Rows from block 7, named by matrix and row number. Rows with one number belong to one channel. Each number is 128 + 32 x the weight over its row's rms, rounded and kept within 0 to 255. All counts start at 0. After the name is the row's rms in percent of the matrix's.
# convs0: first 3x3 conv (model.blocks.7.convs.0.weight, 112x112x3x3), inputs 66-76, a 3x3 kernel for each
# convs1: second 3x3 conv (model.blocks.7.convs.1.weight, 112x112x3x3, transposed), outputs 66-76, a 3x3 kernel for each
convs0.55 096 [133 131  96 137 180 153 144 194  85 125 152 140 116 157 128  70 125 169 149  45 112  77 172 163 104 206 110 155 112 132 189 158  81 187  91 125  89 108  65 133 172 107 139 104 102 127 116  99 161  83 185 128 118 154 153 115 139 158 107 147 182 108 150 122  97 158 151 127 121 122 117 135 162 208 155  74  81 126 101 183 129 171 105  70 140 152 170 146 201 137 172 120 140 107 121 167 139 175 157]
convs0.56 118 [144 108  78 172 216  76 152 158 147 144 163 171 147 122 140 129 160 128  57  90 163 120 180  98 193 215  98 117 131 112 129 121 113 150 125  96 107 105 167  95 114 143 157 131 139 119 115  89 129 187  86 156 190  85 103 101 124 102 146 114 135 117 124  92 149  67 167 146 181 155 170  96 173 170  71 133 123 162  57  78 146 176 131 148 107 113 125 113  95 170  93 126 134 127 160  89 124 126 134]
convs0.57 090 [111  83 106 143 108 156 102 195  99 104 173 100 139 165  99  76 166 142 132 148 156 107 119 170 156 114  92 138 129 174 173 233 122 142  79 122 100 130 110 131 133 147 104 113 149 106  94 101  93  98 133 163 125 154  76 120  76 142 114 175 138  95 124 107 132  82 151  99 154 190 180 174 154 145  77  73 127  88 121 153 151 120  69 141 147 156 153 112 144 137 121 145 129 117 121 167 140 119 134]
convs0.58 104 [124 159 144 135 106 116  94  95 172 167 197 143 144 133  98 102 130 112  74 156 138 135 140 152 123 166  86 113 100 114 102 101 160 121 183 182 140 147 136 165 170 106 127 129 111 111 106 111  90 110 154 110 117 129 127 208 162 155 108 117  99 132 137 180 131 139 177 127  65  48 113  55  74  93 133 108 124 105  92 136  93 112 175  93 120 134 113 119 121 162 141 113 171 142 119 130 116 159 120]
convs0.59 103 [111  44 136 164 127 123 139 182 144 167 176 129 155 126 104  88 166 107 155 167 137 122 156 210  88  59 148 112 151 139  89 116 130 121 106 117 107 163 173  88 173 147 104 106 155 113 121 136 107 190 135 119 198 133 153  68  46 125 156  94 120 127 182  59 142  96  89 164 135 192 126 155 107 148 145 148  99 146 143 142 122 101 127 131  93 127 145 138 168 103 153 118 180 106 131 126 102  93  92]
convs0.60 101 [160 150 125 107 106  68 131 145 114 161 157 144 167 150 181 204 126 208 133  59 122 106 176 135 123 182 118  88 114  94  66 126 125 151 127 152 117 136 154  71 149 118 158  92  95 212 193 160  87  98 129 113  96  89 133 165  97 162 108 118 134 134 124 107  78  82  91 158 115 151 145  96  71 215 108 190  68 178 124 143 122 117 169 192 164 130 109 139 144  93 160 164  81  84 151 117 113 169 117]
convs0.61 102 [169 100 122  91 165 106 162 124  89 132  81 166 138  98 119 136 115 135 121 132 102 123 165 176  89  73 163  95 143 172 110 131  78  69 156  97  82 149  88 142 147 122 145 134 102 128 142  96 125 173  94  57 137  68 172 175 151 135 121 133 121 115  55 132 100  44 145 143 126 142 130 121 107  76 163 151  84 115  95 130 114 122 140 156 167  80 118 117 139  59 145 160 116  69 124 114 113 158 138]
convs0.62 100 [ 93  91 112 127 188 119 163 131 127 141  52 164 105 120 151 119  84 167 164 165  89 107 121 228 139 113 155 133 132  50 147 135 115 150 102  89  64 145 124 116  98 154 102 140  86 139 131  89 132  81 165 119  85 125 121 135 121 149 122 105 118 168 119 117 171  83 143 139 186 134 155 123 105 137 154 124 118 195  95 168 110 123 157  62  88  95  94  87 133 102 112 110 119  81 132 106  42 131 172]
convs0.63 095 [134 210  97 122 169 154 109 176 138 183  81 147 208  58 129 135 146 171 147 101 177  79 175 121 148 109 151  81  70  88 162 121 164  99 140 124 125 173 116 144 174 131 112 162 135 104 163 149 119  58 151 128 158 106  92 160 125 120 150 135  53  92 131 192 117 120  83 106 137 153 134 182  67 101 172 107 103  98 146 147  68  93 134 101  86 153 112 127 130  92 144 164 149 126  35  91 115 168 117]
convs0.64 103 [152 151 142 171 163 150 156 110  85  97 101 132 171 117 173 112 184 112 168 149  79 127 114 183 101 156 136 134 127 132 130 124  92 151 131 178 133 119 106 107 172 150 157  34 152 204 171 154 144 172 133 120 124 126 176  85  96 186 135 198 110 108 110 191 167 154 167 142  92 133 171 178  69  89 104  70 106 121  93 120 127 133  91 138 143 172 129  99 176 145 109 114 155 144 153 162 133 154  67]
convs0.65 086 [ 51 105  94  94  43  91  85 107 139 124 107  82 136 199 142 107  41 113  93 128  99 106  94  74 145 106 105 109 177 115 178 120 149 123 125 151 173 154 165 170 151 169 132 148 164 161 139  99  63  59  93 141 119 151 112 130 155 173 176 151 134 174 153  56  73  33 136 255 163  96 156  82 170 191 151 217 173 209 145  60  81  80 135 136 189  94 149 153 119 146  75 122  88 140 133 127 101 131 116]
convs0.66 111 [114 128 149 132 103 153 155 151 108 149 115 144 145  89 121 121 126 124 118 152 134 145 114 126 125 170  83 137 152 120 110 175 130 115 157 143 146 166 116 131 144 153 144  90 141 173 121 149 108 146 128 143 125  97 111 134 148 177 109 122 134 128 120 159  84 118 137  67  79 158 107 150 124 197  16  48 184 210 192 112 125 138 119 104 111  84 142 171 188 139 124  92 119 200  68 126 146 204  98]
convs0.67 091 [108  91 117 137 184 157 139 158 141 115 142 126 114 152 116  99 166 128 214 126 141 129 110 121 132  83 114 146 104 117 201 179 117  93 149 100 170 156 134  91  97 131 119 121 108 181 146 173 108 106  77 141 171 125 143  60  97 115 127 172 142 115 111  99  69 106  80 180 114 121 109 134 212 157 136  66 108  81  94  64 121 176 164 177  67  84 109 112 132  81 112 106 104 123 122 130  68 138 146]
convs0.68 095 [130 101 114  64  82 103 101 125  99 168 139 147 120 134 103 115  98 162 200 167  57 134 152  84 138 117 146 142 141 109 130 141 123 127 117  91 106  86  95 168 147 125 132 110 116 199 152 133  81 168 141  86 118  87 104 118 186 112 121  59 114 113 116  95  61 115 102  98  98 165 200 134 139 182 115 109  87 144  94  85 122 167 127 106 204 158 171 103 128 116 153 192 150  96  93 124 117 153 146]
convs0.69 086 [118  70 139  96 160  91 158 134 112 106 136  99 153 131 194 104 148  63 124 110 124  57 128 153 137  90 139 116 139 172 155 154 142  70 135 133 108 111 178 137 143 151 143  99 123 121 134 106 128 111  89  99 158 157 175 209  41  85 143 157 119 180 150 136 116 145  98 179 134 157 129  94 103 163  80  60  81  90 135  96 126 130 166 113 139 127 109 142 135 117 130 172 127 105  99 121  92 149 130]
convs0.70 091 [122 122 166 160  86  70 157 101 116 141 144 111 117  76 123  94 111 115  56 160 124 119 102 104  97 105 125 117  90 158 118 156 130 169 180 147 140 116 114  57 141 112 111  85 155 126 119 136 127 129  98 171  69 113 126  80 129  90 113 135  98 121  92  98  64 137 115  92 109 196 145 126  99 145  87 115  81 128 135  97  96 145 132 134 101  96 145 143 142 153 132 138 207  95 120 202 137 136 125]
convs0.71 100 [158 150 104 119 129 100 130 121 187 115 154 200 177 159 155 161 191 131 163 105 150  86 119  98 105 174 118  76  87 102 152  64 187 121 159  88  80 196  79  60 185 113  99 166 139 158 135 172  58  74  97 134 144 160 140 159 163 139 124 188 136 120 102  69 123 107 133 108 155 150 117  95 157 166 161 119 169 131 138  51  79 117 106 156 127  43 122 181 133 181 141  78 147 183 110 105  71 120  79]
convs0.72 093 [146 147 140  94 110 120 169 160  76 136  96 124 112 119 118 126 136 123 128 142 108 148  91  86 112 133  59  72 169  57 229 118 148  91 130 126 135 117  82  77 118  98 106 152  66 195 163 222 149  97 122 144 157  77  78 136 113 178 132 125 129 117  93 122 103  63 181 120 166 169 183 124 157 135 171 159 159 208 112 104  83 146  71 155 110  94  78 114 166 126 111 133 114 168 102 145 131 124 169]
convs0.73 098 [118  69  85  90  77 102 129 165  95 169 121 169  66  79 132 138 138 115 110 157 153 170 132  41  94  45 118 131 131 123 122 192  96 106 175 113  74 119 176  97 113  89 134 126 163  68 106  66  89 151 100 190 224 170 128 150 130 141 172 154 139 180 116 138 205 104 129  64 191 119  81  58 156 168 121 129  44 135 132  81 118 158 120 123 132 116 105 201 118 157 151 151 128  93 116 118  92  82 148]
convs0.74 106 [ 92 147 136 149 152  73 118 136 128 204 135  96 139 128  94 150 114  93 114 158 101  72 130 142 135 116 191  77 112 122  72 130 116 138 102 183 104 153 131 139  84 179  79 153 108 145 182 146 126 159  94 113 163 110 116 156 145 116 111 106 178  85 146 155 117 153 111 170 143 143  63 155 125 129 118  91 122  89 130 119  94 176 101 121  69 160  60  82 104  65 141  86 136 125 112 129 153 127 178]
convs0.75 105 [122 122 138 141 178 122 154 128 147 108 109 112  88 156 121 149 170 118 175  78 174 140 111 166 127 141 108 209 118 173 128 149 104 173 114 110 121 117 139 122 122  89  92  80 150 151 106 137  85 171 126 105 130 134 160 151 159 162 101 133 120 125 150 115 111 118 117 141  96 145  72 187 136 164 122  68 103 128 126 147 141  87 118 141 114  98 123 136 112  81 133 112  97 151  77 134 102 167 141]
convs0.76 094 [ 72 203 127 158 164  88 169 108 177 125 141 160  93 116 111 114 166 105 118 170 133 198 141 203 116 241  95  49  76 124 127 178  82 133 110  94 105  99  84  90  26 156 113 145 164  81 117  75 123 127 138 124 182 159 153 107 163 160 119 152 145 159 152  88  37 147  79  88 125 144 196 123 126 138 105 118 142 121 147 127 100 180  96 152  82 176 151 139  92 127  60 126  58 118  85 121 125 107  69]
convs0.77 110 [123 111 166 130  52 152  99 165 118 125 107 147 104  35 129 122 174 126 159 146  98  73 170 143 134 160 138 116  94 112 157 136 168 134 163  92 114 165 136 177 203 101 223 128 163 109 147 150  88 196 129 134 115  99 164 102 135 125 116 161 168 164 135 127  39  71  70   0 129  90 148  77  86 109 169 112 208 175 107  84  99 162 118 134 124 128 171 160 141 105 144 166 147 121 121 117 114 139 139]
convs0.78 094 [150  83 133 168 145  79 130 117 106 120  79 137 148 121 127 156 211 188 108 186 119 121 109 117  53 126 133  91 108  71  87  60 177 112 142 130 117 145 115 106  92 150  78 103 105 167  99 136  84 157 169 173 136 125 184 158 131 116 135 112 152 104 113 120  89  85 149 125 121 100  88 132 137  55 117  81 134  96 115 157 120 116 144 114 107 179 153 103 173 101 131 104 115 105  79 139 128 185 191]
convs0.79 099 [183 139 169  77 133 135 131 161 130 119 110  45 122  46 128 214 147 229 162 127  96  98 126 137 120 172 174 104 119 115 145  80 155 118 127 148 112  93 115 100 120 133 124 123 111 121 101  94 190 155 101 104 149 104 152 127 125 118 122 127 137 116 127 132 118 103 137 103  93  57  95 113 150  68  72 106 104 111 154 155 157 148  97  84 139 149 126 135 161 114 138 158 104  81 109 135 113 148 162]
convs0.80 101 [107 204 138 120 160 119  94 175 122 128  84 126 106 198  88 104 124 116 169 141  66 144  83 128  82 173 132 165 175  77  63 109 133 133 136 119 103 114  83 123 109  99 129 129 113 105 168 200 199 101  72 127 105 112  80 149 123 110 122 128 150  54  81 143 145 137 153 118 139 151 115 108  85  58 146 117 174 142  84 130 117 157  75 109  88 150 135 137 105  76  83 156 108 147  92 117 101 133 151]
convs0.81 096 [122 113 165 134 105  83 111 189  78 173 147 115 116  89 117 116  51 135 161 156 123 199  98  85  74 160 109 101 108 158 102 138 125 202  71 116 119 124 175 101 158 157 158 119 122 148  76 174 178 134 137 146 112  96 176 178 100 148 170 154  91 219  92 167 177 143 157 141 159  63 147 117 130 113  76 109  54  75 108 127  79  82 126 144 129 156 150  81 155 118 146 157 171 142 150 157 122  74 161]
convs0.82 103 [108 156 151  67 171 161  48 123 122 184 172  99 117 156  87 186 102 183 139 130  47 170 170 234 133 149 148 111 112 136 137 126 165 105 131  79 123 129  69 122 151  91 117 130 116 122 162 147  47 157 116 139 158  73  91 188 159 121 122 129 152 150 118 122 192 177 229  13 159  88 231 107 172 133 154 104  22 111 110  96 110 121 134 126 103 116 180 135 140 143 153 113 127 100 172 136 123 114 172]
convs0.83 104 [ 95 105 130  52 150 163 171 126  65 119  78 143 106 101 109 123 119 216 139 102 136  96  75 136 150 141 128 157 172 180 127 117 153 169 113 145 118 105 159 118 131 129 179 174  74 107 143 144  98  90 147 178 159 119 103 170 107 155 164 157  80 135 148 100 108 118 179  99 129 112 109 136  62 111 138 134  87  75 148 167 168  82 152 180 116  77 103 175 124 139 136 121 106 132  88  97 151 145 124]
convs0.84 107 [141 128 149 100 121 103 118 151 132 133 135 123 104 118 161 124 190 128 123  64 115  89 118 179 135 158  95 126 115  77 104 112 176  88 163 126 112 126 143 131 125  86 136 148 138 157 207  82 123 142 131 132 133 129 133  91  72 124 162  56 127 145 160 120  31 112  87 134  49 123 133 118  95 107  82  92 173 166 163  69 121 161 141 105 106 112 115 118 117 146 136 126 128 169 128 133  99 139 117]
convs0.85 091 [107 134 166  82 120  90 123 124 165 170  97 128  73 121  83 132 124 126 126  56 116 178 126 163 104 179  99 131 123 139 107 147 122 140 162 139 133 166  97  96 136 107  97 145  76  79  84 149  96 157 128  64 111 116 145 170 109 121 128 130 126 116 122  85  94  66 164  92  89 160 141 104 176 120 149 157 138 139 157 127 114 144 111 112 144 116  98 108 103 121  95 159  84 120 108 156 169 134 103]
convs0.86 099 [ 95 105 107 113 126 124 138 139 128 148  90 116 120 189  78 157  95  85 100 128 136 138 123 161 158 153 109 115 142  91 109 129  92 110 149 149  98 129 149 114 148 109  89 129 108 167 106 121 129 158 111 108 172 152 123  81 111  58 132 173 162 111  96 139 130 119  90 114 150 121  89 118 125  85 116 127 174  67 151 124 146  98 130 105 145 109 113  68  95 141 149 106 169  80 164 116 118 111 107]
convs0.87 089 [119  82 143 114 113 167  93 136 137 174 213 152 121 111 118  80 109 140 164 153 165 130 133 104 122 102 145 127 143 122 117 126 146 154 162 125 142  68  77 134  72  96 103 111  96  87 134 163 175 134 151 100 100 159 142 152 167 151 175 127  93 120 139 117 168 141 125 184 156  83 113 111 116  89 126 105 106 113  99 134 155 172 120 177  73 133 160 146 170  91 131 139 104 150  88 157 165 125 125]
convs0.88 114 [161 100 112  90 100 117 157 124 158 138 155 130 146 101 106  63  67 142 143 143 190 200   8 140 236 128 117  82 136 105 148 117 112  91 166 135 112 143 110 106  53 136  97 128  86 128 164 137 102  62 139 137 132 179 163 160 120 113 103 178 122 105 116 190 122 130 128 147 123  94 104 108 127 103 144 170 163 126 120 100 110 121 121 117  98 150 140 123 115  65 135 120 152  81 143 122 159 123 132]
convs0.89 097 [146  49 101 145 154 174  97 198 144 154 125 114 149  67 153  91  95 152 153  66 149 108 116 131 115 128 102  95 177  95 122 126 110 178 176  58 156  88  92  97 145 180 120  88 138 143 191 135 171 153 130 127 123 118 152  95 108  95  80 113 142 159 120 122 110 107  77 141 147 138 134  57 163 101 154  99 164 128 111 165 116 102  99 123 104 127 117 152 149 125 142 143 140 134 130  83 106 134 126]
convs1.55 092 [155 110 118 131 115 159 106 152 138 139  96 135 105 105 145 151 106 125 116 126 178 151 151 103 102 196 102 126  88  87 160 122  67 103 138 188 164 153  78 169 127 115  82 154  51 123 133 109  77 123 139  56 180 135  90 105  89 145 145 135 140  87  71  94 119  66 118  90 127 135 151 108 138 167 104 117  87  93 118  56 119 108  71 128  98 146 182 146 156 124 121 120 118 140 116 172 146 108 192]
convs1.56 108 [152  99 109 161  95  66  92 192 128 108 116 109 191 118 133 125 146 148 166  96  64 110 135 146 111 152 186 128 161 104 138 130 161 120 122 128 160 109  56 100 122 104  80 148  79 127 110  75 108 125 123 128 148 169 119 115 128  92 125 146 136 126 106 121  82  77  98 237 113 186 131 182 151 130 113 139 119 164  93 177 118  85  97 101  77 159 147 111 135  58 122 138  98 137 127 115 117 112  90]
convs1.57 095 [ 93 110 122 136  96  75 154 147 156 141  54 135  79 125 123 142  59 132 126 155  96 116 114 132 157  87 116 157 172  92 144 110 134 131  96 101 158 146 187 162 115  63 160 139 117 117 130  93 101 133 109 105 174 105 102 160  98  21 143  98 154 128 158  92 153 118 127 158 109 156 128 152 137 184 122 184 220 128 112 169 146 137 144 110 114  48 153  81 158 181 141 123 140  96 164 131 131 117 119]
convs1.58 115 [133 102 151  84 148 140 155 132 123  71 164 182 113 159 192 113 125 184 126 125 138 140  98  87 121  96 165 102  92 132 140 123 117 117 151 107 138 131 125 186 102 135 152 159  67 114 169 115 110 127 116 137 119 207 124 134 156 114 138 137 139 133  94 133 121 143 112 185 201 117 188 104 165 126 142  98  89 147 101 119 171 120  88 167  43 144 164 129 128 154 101 105  92  94 185  78 179 175 116]
convs1.59 100 [151  63  98  85 173 109 122 144 129 131  97 146 145 166 126 158 118  71 143 165 123 142 178 137 156  78  11 118  87 148  89 112  77  99 136 147  92 174  78 147 158 181 150 141 140 149 126 109 156 102  83 161  63  88 140 119 117 107 124 113 169 103 100 103 102 137 123 145  65 106  69 159 153  96 115 120 155 102 144 159 160 159  75 111 120 146 140 131 102 122 137 131 159  87 155 122 133  89 104]
convs1.60 101 [150 160 122 109 161 134  62 141 160 128 127  84  93 167 104 110 155  95 119 148 200 130 106 188 163 238  93 130 107 166 169 114 123 125 155 117 120 149 138 141 156 124  75 136 111 139 153  74 142 140 136  94 117 108  86 129 103 128 103  93 105 115 111 132 140 115 130  95 113  82 113 170 165  76 172  93  45 127 115 119 149 153 120 143 142 145 113 127 115 143 120  83  98  81 163 141 130 122 105]
convs1.61 098 [126 146 118 202 190 101 104 137 145 143 160 131 107 161 157  85 155 108 134 140 135 149 116 146 146 151 132 123 131 169 123 105 140 117 134 100 195 103 136 151  61 108 169  99 129 156 129 137 143  98  94 118 145 113 169 104  66 217 200 112 154 184 129 134 160 100 126 123 128 134 129 126 114 132 183  80 125 144 130  91  99 163 126 111 124 130  98 155 164 163 179 113 105 123 108 170 185  95 114]
convs1.62 104 [119 114  91 122  70 171 124  96 122  24 187 160 134 147 149  92 111 140  40 132 182  53 145 185 155 139  76 221 127 146 167 160  99 207 130  94 153  59 140  47 132 181  75 115  99  99  94 153 116 132 127 149 138 147 108 139 113 120 178 143 101 137 139  42 108  95 173 194 107 144  87 123 115  91 132 110 133  97 109 152 127 110 132 181  90 174 139 120 131 121  84  67 187  94 162 147 134 119 153]
convs1.63 097 [173 131 103 123 152  97 142  64 152 109 133 181 156 157  74 113 173 140 123 130  83 176 210  93 132 146  75 107 142 140 117 150 128 125 139 106 150  97 187 139 108 108 153 106 147 156  58 159 136 168 169 147 117 137 168 162 200  82  97 112 140  98 106  97 140 148 147 113  80 120  81  81 195 112 133 142  91  68 129 102 123  99 149  90 147 131 134 169 155 189  95 124 116 116 232 109 146 156 117]
convs1.64 097 [101 129 151 143 144 101 122  81 140 171 110 162  91 117 133 184  86 145 165  79  99 146 126 129 157 131  75  77  99  92 123 133 122  95 158 110 140 212  70 109 104 126 126 113 115 153 110 148 191 116 169 141 108  74 153 162 149 112 138 133 146 122  90 129 141 158  82 118 142  85 175 105 132 215 145  92  96 130 157 161  91 126 174 129  96  62 133 104 180  95 178 165 164 131 135  80 139  99 143]
convs1.65 097 [128  98 128 135 155 118 100 122 166 131 162 143  67 146  99 128 121 104 113  88  97 125 140 176 119 198 178 144 127 136 173 147 154 149 156 154 136  98  82  99 113  84 113  46 172 131 120  83 123  93 101 105 140 140 139 120 121 100  93 120 113 124  57 119 103 102  99 103  59 128 172 146  94 156 144 116  42  41 163 146 114 156 179 167 127 142 161 118 108 153 111 126 127 125 157 119  95 136 148]
convs1.66 110 [152  87 107 166 139 136  76 105 126 173 109 157 141 131 130 101 155 108 136 125 109 165 128 147 115 123 123 140 178 150 106 169 139 105 104 128 109 175 165 116 104  91 160  98 109 185 108 111 104 149 114 157 143 118 150  94 108 116 147 139 173 115 135 125 158 182 166 208  96 121 144 133 162 101  52 103 167 124 179 139 151 139 116 133  90 125 153 122 140 144 173  89 122 138 141  94 113  76 142]
convs1.67 095 [122 118 133 133 127 114 150  99  95 144 117 133  88 106 110 171 109 120 151 156 108 172 147 145 132 162  54 163 137 119  99 126 136 137 121 136  91 124 158 140 194 129 128 181  99 159 176 136 123 145 118 138  44 107 173 139 132 147 177 144 165 164 105 118 118 100 108 113 196 145 119 117 136 109 111 153 187 146 159 188 180 120 147 119 132 165 126  67 104  90 103 115 148 134 179 119 163 140 158]
convs1.68 092 [116  84  84 134 138 129 136 116  75 105 146 187  93 106 126 129 129  84 109 144  87 137  96 137 158 124  92 141 109  46 109  96 141  82 133 104 146 170 125  88 136 143 141 144  77 118 151 177 139  82 150 108 150 123 131 139 173 117 113 126 119 177 113 121  88 135 146  83 165 159  75 159 142 128 158  64 128 105 152  69 134 124 118 126 150 156 121 104 118 100 122 168 122 173 116 104  74 114 117]
convs1.69 093 [158  81 129 140 156  99 117 130 120 151 119  93 110  85  85 173 122 122 144 170 130 117 130 137 119 102  99 131  91 141  99 131 140 158 117 120 132 190 107 189 155  76 141 138 128 149 119 113  96  52 164 115 131 124 133 160 182 104  63 134 161  90 134 127 128 119 135 115 168 115 128 134  97 153 121 178 157 135 160 133  94 135 104 105 168  82 111 155 139 200 143 109 122 124 198 121 110 169 124]
convs1.70 097 [118 156 171 168 122 110 121 124 147 129  90 144 106 154  89  98 141  72 149 162 200 137  99 119  77 130 107  94  83 109 108 124 142 111  99 139 150 132 128 122 132 109  83  87 134 121 107 132 166 146 146 127  86 106 111  65  83 135 145  78 100 143 138 131 106  39 165 166 137 155 129 152 118 120 107 116 126 119 113  99  87 102 125 112  88 127 124 141  73  76 133 117 129  89  94 118 138 126 132]
convs1.71 100 [146 143 175  72 145 101  88 142 129 128 108 123 136 170 119 114 134 102 232 195 119 137  63 135 154 104  84 183 163 137 158 147 159 140 150 154 135 120 138 207 148 112 118 106  97 151 131 136 121 155 164 159 159 132 142 147  95 127 101 157 120 154 155 177 125 130 148 143  84 146 124 138 116 170 149 140 120 105 136 179 155 159 143 143  82  88 106 147 149 119 175 118 148 114 110  69 155 149 133]
convs1.72 096 [ 91 147  96 139 142 122 110  92 129 157 105 128 112 150 109 144 108 187 108 153 106  85  80  58 145 126 130 120 118 145 163 138 173 130 156 126 136 170 144 129 124 111 175 127 156 119 115  92 101  88  48 123 117  89 133  90 112 127  91 114 127  61 109  91 165 158 130 143 106 144 150 140 167 156 130 113  81 141 128 188 164 109 131 115  69 106  81 114 131 142 151 186 171 165 104 190 186 172 182]
convs1.73 104 [127 145 120 106 115  71 165 196 137 139  77 110  77 119 145 163 147 131 150 137 104 145 170 111  97  61 159  87 119 100 116 113 134 105 117 152 160 128 118 101  96 147 122 126 165  78 156 153 179 206 161 125 127  92 156 112 125 145 132 134 166 150 151 117  99 117 114  89  95 130 114 112 143 128 143 129 147  87  98  95 103 156 129 131 113  47 126 162 160 156 146 158 164 127  66  93 136 118  85]
convs1.74 100 [ 99 110 124 108 152 133 138  94 122 155 101 102 158 175 120 120 106  54 107  85 133 121  64 134 115 157 122 107 127 155 148 117 117 128 178 203 126 150 105  65 122 165 135 126 179 149  89 125 133  75 103 124 129 120 122  87 124 175 111 113 146 110 135  85 185  83 158 146 142 103 107 120 155 127 182 193 166  73 117  65  96 149 157 113 156 108 133  73 134  32 142 108 141  81 216 105 163 150 109]
convs1.75 107 [ 61 106  85 142  89  72  89 151 131 140 115  92 121 119 153 155 103 189 150  95  99 118 123 115  66 173 109 123 169 146 149 139 136 155 163 104 108 194 123 172 112 141 150 145 130 114 113 137 120 128 111 121 150 146  94 145 109  97 166  93 125 109 142 112 137 129 121 180 183  91 115 103 158 138 177 169 155  96  81  90 147 120 165 134 134 122 153  66  98 134 132  84 118 152 157 117 116 147 138]
convs1.76 090 [131 108 113 126 141 188 168 141 153  94  61 119 148 102 127  96 101  97 174 120 161  87 180  37 159  70 180 179  89 143 164 117 107 158 146 179  78 137 112 122 161 195 209 110 157 147 107 129  87 139 101 101  78 121 127 118 187 134 201 108 115 155 190 154  95 141 112 114 158 110 141 101  78 201 175 142 119 120 186  82 107 157 181 121 181  72 176  98 138  97 160 123 174 163 142 130 124 123 114]
convs1.77 112 [124  89 150 100 147 106 120 104 121 167  65 141  96 118 107 157  97 113 131 125 117 112 148 177 159  86 105 144  97 141 132 100 106 111 104 148 152 103 138 104 141 110 129 113 155 136 105 117 129 111 141 135 105 115 129 122 141 132  77 146 103 121 119 197  43 152 107 136 171 176 169 139  24 147 175  55 193 162 175 162  81  80 136 113 134 134 127 138 146 119 108 118 143 151 140 149 131 116 148]
convs1.78 100 [105 142 136 216  52 113  84 122 124 121 111 110 127  95 160 135 132 136 214   0 150 138  83  95 147 165 163  99  86 118  97 144 123 138 150 170 174  58 138 112  88 113 142  65 113 126 129  74 103 130 124 140 154  88 114 141  97 116 113 133 168  96 106 140  68 110 104 119  89  98 150 163 118 137 175  90 142 149  80  55  65 159 122 127 116 104 157 101 136 133  99 138 101 142 167  96 172 155 153]
convs1.79 107 [ 95 140 120 154 132 135 145 149  52  67 114  65 186 138 131 191 161 129 163 166 137 110 161  85 159 111  59 150  98 166 131 111 137 153 123 132 120  76 139 134 157 139  99 169 107 110 123 130  89 103 120 173 162 132  84 162  97 166 141 157 146 179  67 170 113 118 111 177 163 103 122  73 114 111 142 131 118 151 135 161 108 155  98  98 155 134 123 161 204 103  69 137 119  94 111 124 142 141 136]
convs1.80 105 [146 139 113 118  97  82 110 107 135 127 103 162 129  91 169 120 147 140 111  86 230  88 105 160 141 170  87  89 124 129 119 184 154 142 102  83 147 168 134 158 163 102 117 123 113 128 130 108 174 185  43  67 144 143 179 146 123 118 172 137 134 132 119 110 152 149 105  91 106 133 137 145 143 138 117 111  83  66 115 134 125 124 126 174 174 122 101  96 104 116 102 172  71 176 191  77 136  68 113]
convs1.81 097 [125 101 122 163 154 104 167 112  89  84 172 187 188 161 115 146  66  98  93 110 167 126 114  73 112 155 139 120 203 138 120 124 171 126 169 192 139 122 137 142 111 116 116 143 151 148 151 107 127 112 184 121 151  82 164 115 190 187  53 124 107  59 141 160 148  73 160  85  72  80  68  81 156 166 126 156 124 133 108  99 131 144 109 126 120 108 128 129 137 122 127 165 139 118 158 166 106 163 201]
convs1.82 102 [110  82 132  86 158 142 142 101  84 115 160  81 139  90 185 146 112 106 151 171  93 141 137  31 130 152 185 136 122 126 107 158 144 105 180 173 143  70 126  97  83 131 159 151 127 135 137 128 108 153 168 131 160 123 139 189  90 121 148 110 120  67 155  99  80 184  23 195 172 120 121 162 151  81 117  68  28  92  82 188 183 103 171 130  95 147 120 149 118  86 153 106 108 119 138 124 106 158 149]
convs1.83 103 [165  99 114 131 100  96 151 175 149 105  89 134 105 167 111 149 149 152  38 158 137 181 132 134 170 206  55 148 135 117 151 137 102 123 109 141 122 155  78 112 136  48 124 149 195 151 145 129 147 198 131  73 118 120 134 159 165 151 141 155 136  82  95 149 130 163 148 116 124 110 145 151 144  79  57 189 183 111 112  66 181 144  53  54 163 151  65 111 148 203 107 137 101 151 112  80 138 146  97]
convs1.84 103 [110 123 152 176  78 113  75 115 156 184  96 134  79 132 120 117  82 129 166 107 113  98 118 159  95 182 111 173 120 158  52 142 131 129  80  88  96 161  28 150 130 101 160 159 100 142 177 147 131 111 168 120 157 127 114 110 138 127 118 112 126 131 161 134 139 135 108 134 157 139 138 151 146  41  78 127 229 128 142 179 112  92 129 145  95 143 128 142  75  88  74  97 146 169 145  92 127 160 114]
convs1.85 098 [126 116 116 121  77  91 134 155 182 139  69 152 167 155  93 125 121  72 182 155 132 160 145 103 184 190  75 143  89 114 138 146 130  98 121 138 131 167 131 127 118 120  73 143  99 168 130 101 127 153 101 172 194 139 150  95 116 139 120 109 157 128 116 142 106  84 134 150  82 165 181 167 128 152 112 104 166 114  94  97 172 165 143 124 114 129 106 136 127 105  95 139  99 109 119 154 134 125 158]
convs1.86 100 [122 137 166 106 164 121 145 168 116 180 112 132 139  54 119 135 168 148 143  83 156 126 105  78 110 131 157 119 121 131 154 114 166 164 153 157 158 113 127 184  99  86 117 114 143 124 156 104 148 170 119 100 120 175 102 184 106 122 149 160 120 158 163 144 190  86 132  87 132 121 158 152 129 103 161 146 135 122  99 119 195 132 184 156 164 110 121 204 147 146 174  72  54 111 132 185  85 129 115]
convs1.87 094 [ 83 159 151 128 115 126  48 100 157 185 159 107 169 163 166  98 136 131 125  92 115 163  48 100 148 128 119 117 161 125 120 135 173 181 167 177 134 116 125 154 107 127 196 102 112 124 155 156 137 205 111  61 138 151  80 104 120  96 126 113 136 150 101 168 129 138 129  98 154 117 179 178 109 126 140 140 178 163 132 133 106 118 124  77 128 150 150 116 175 160 124 111  82 113 140 180 164  90 114]
convs1.88 105 [128 154 153 216 141 133 103 125 168 114 147 145 163 174 109  94  69 159 188 194 137  86 151 141 114  62 146 152 128 118 149 109 167 147 166 107 165 152 101 172 144 117 114  85 180 123 154 164  74 124 113 126 118 109 114 207 115 145 129 110 161 122 170 123  46 115  91  99 162 123 145 151 111 146  97 130 126 139 131 134  57 146 186 181 107  87 120 111  95 118 139 131 146 138 178 137  75 103 128]
convs1.89 098 [119 150 122 152 202 126 159 111 101 143 131 153  66 129 113 124 135 120 156  95 127 139 111  74 124  94 104 142 125 146 115 147  73 111  80 119  90 110 148  81 108 148 149 108 134 150 198 100 165 105 145 108 148 187 157  72 147 111 152 194 138 102 116 148 137  79 114 144 151 108 136 164 152 128 145  74  58 102 105 136  87 143 189 115 167 155 169  79 113 159 111 124 141  97 156 164 175 128 136]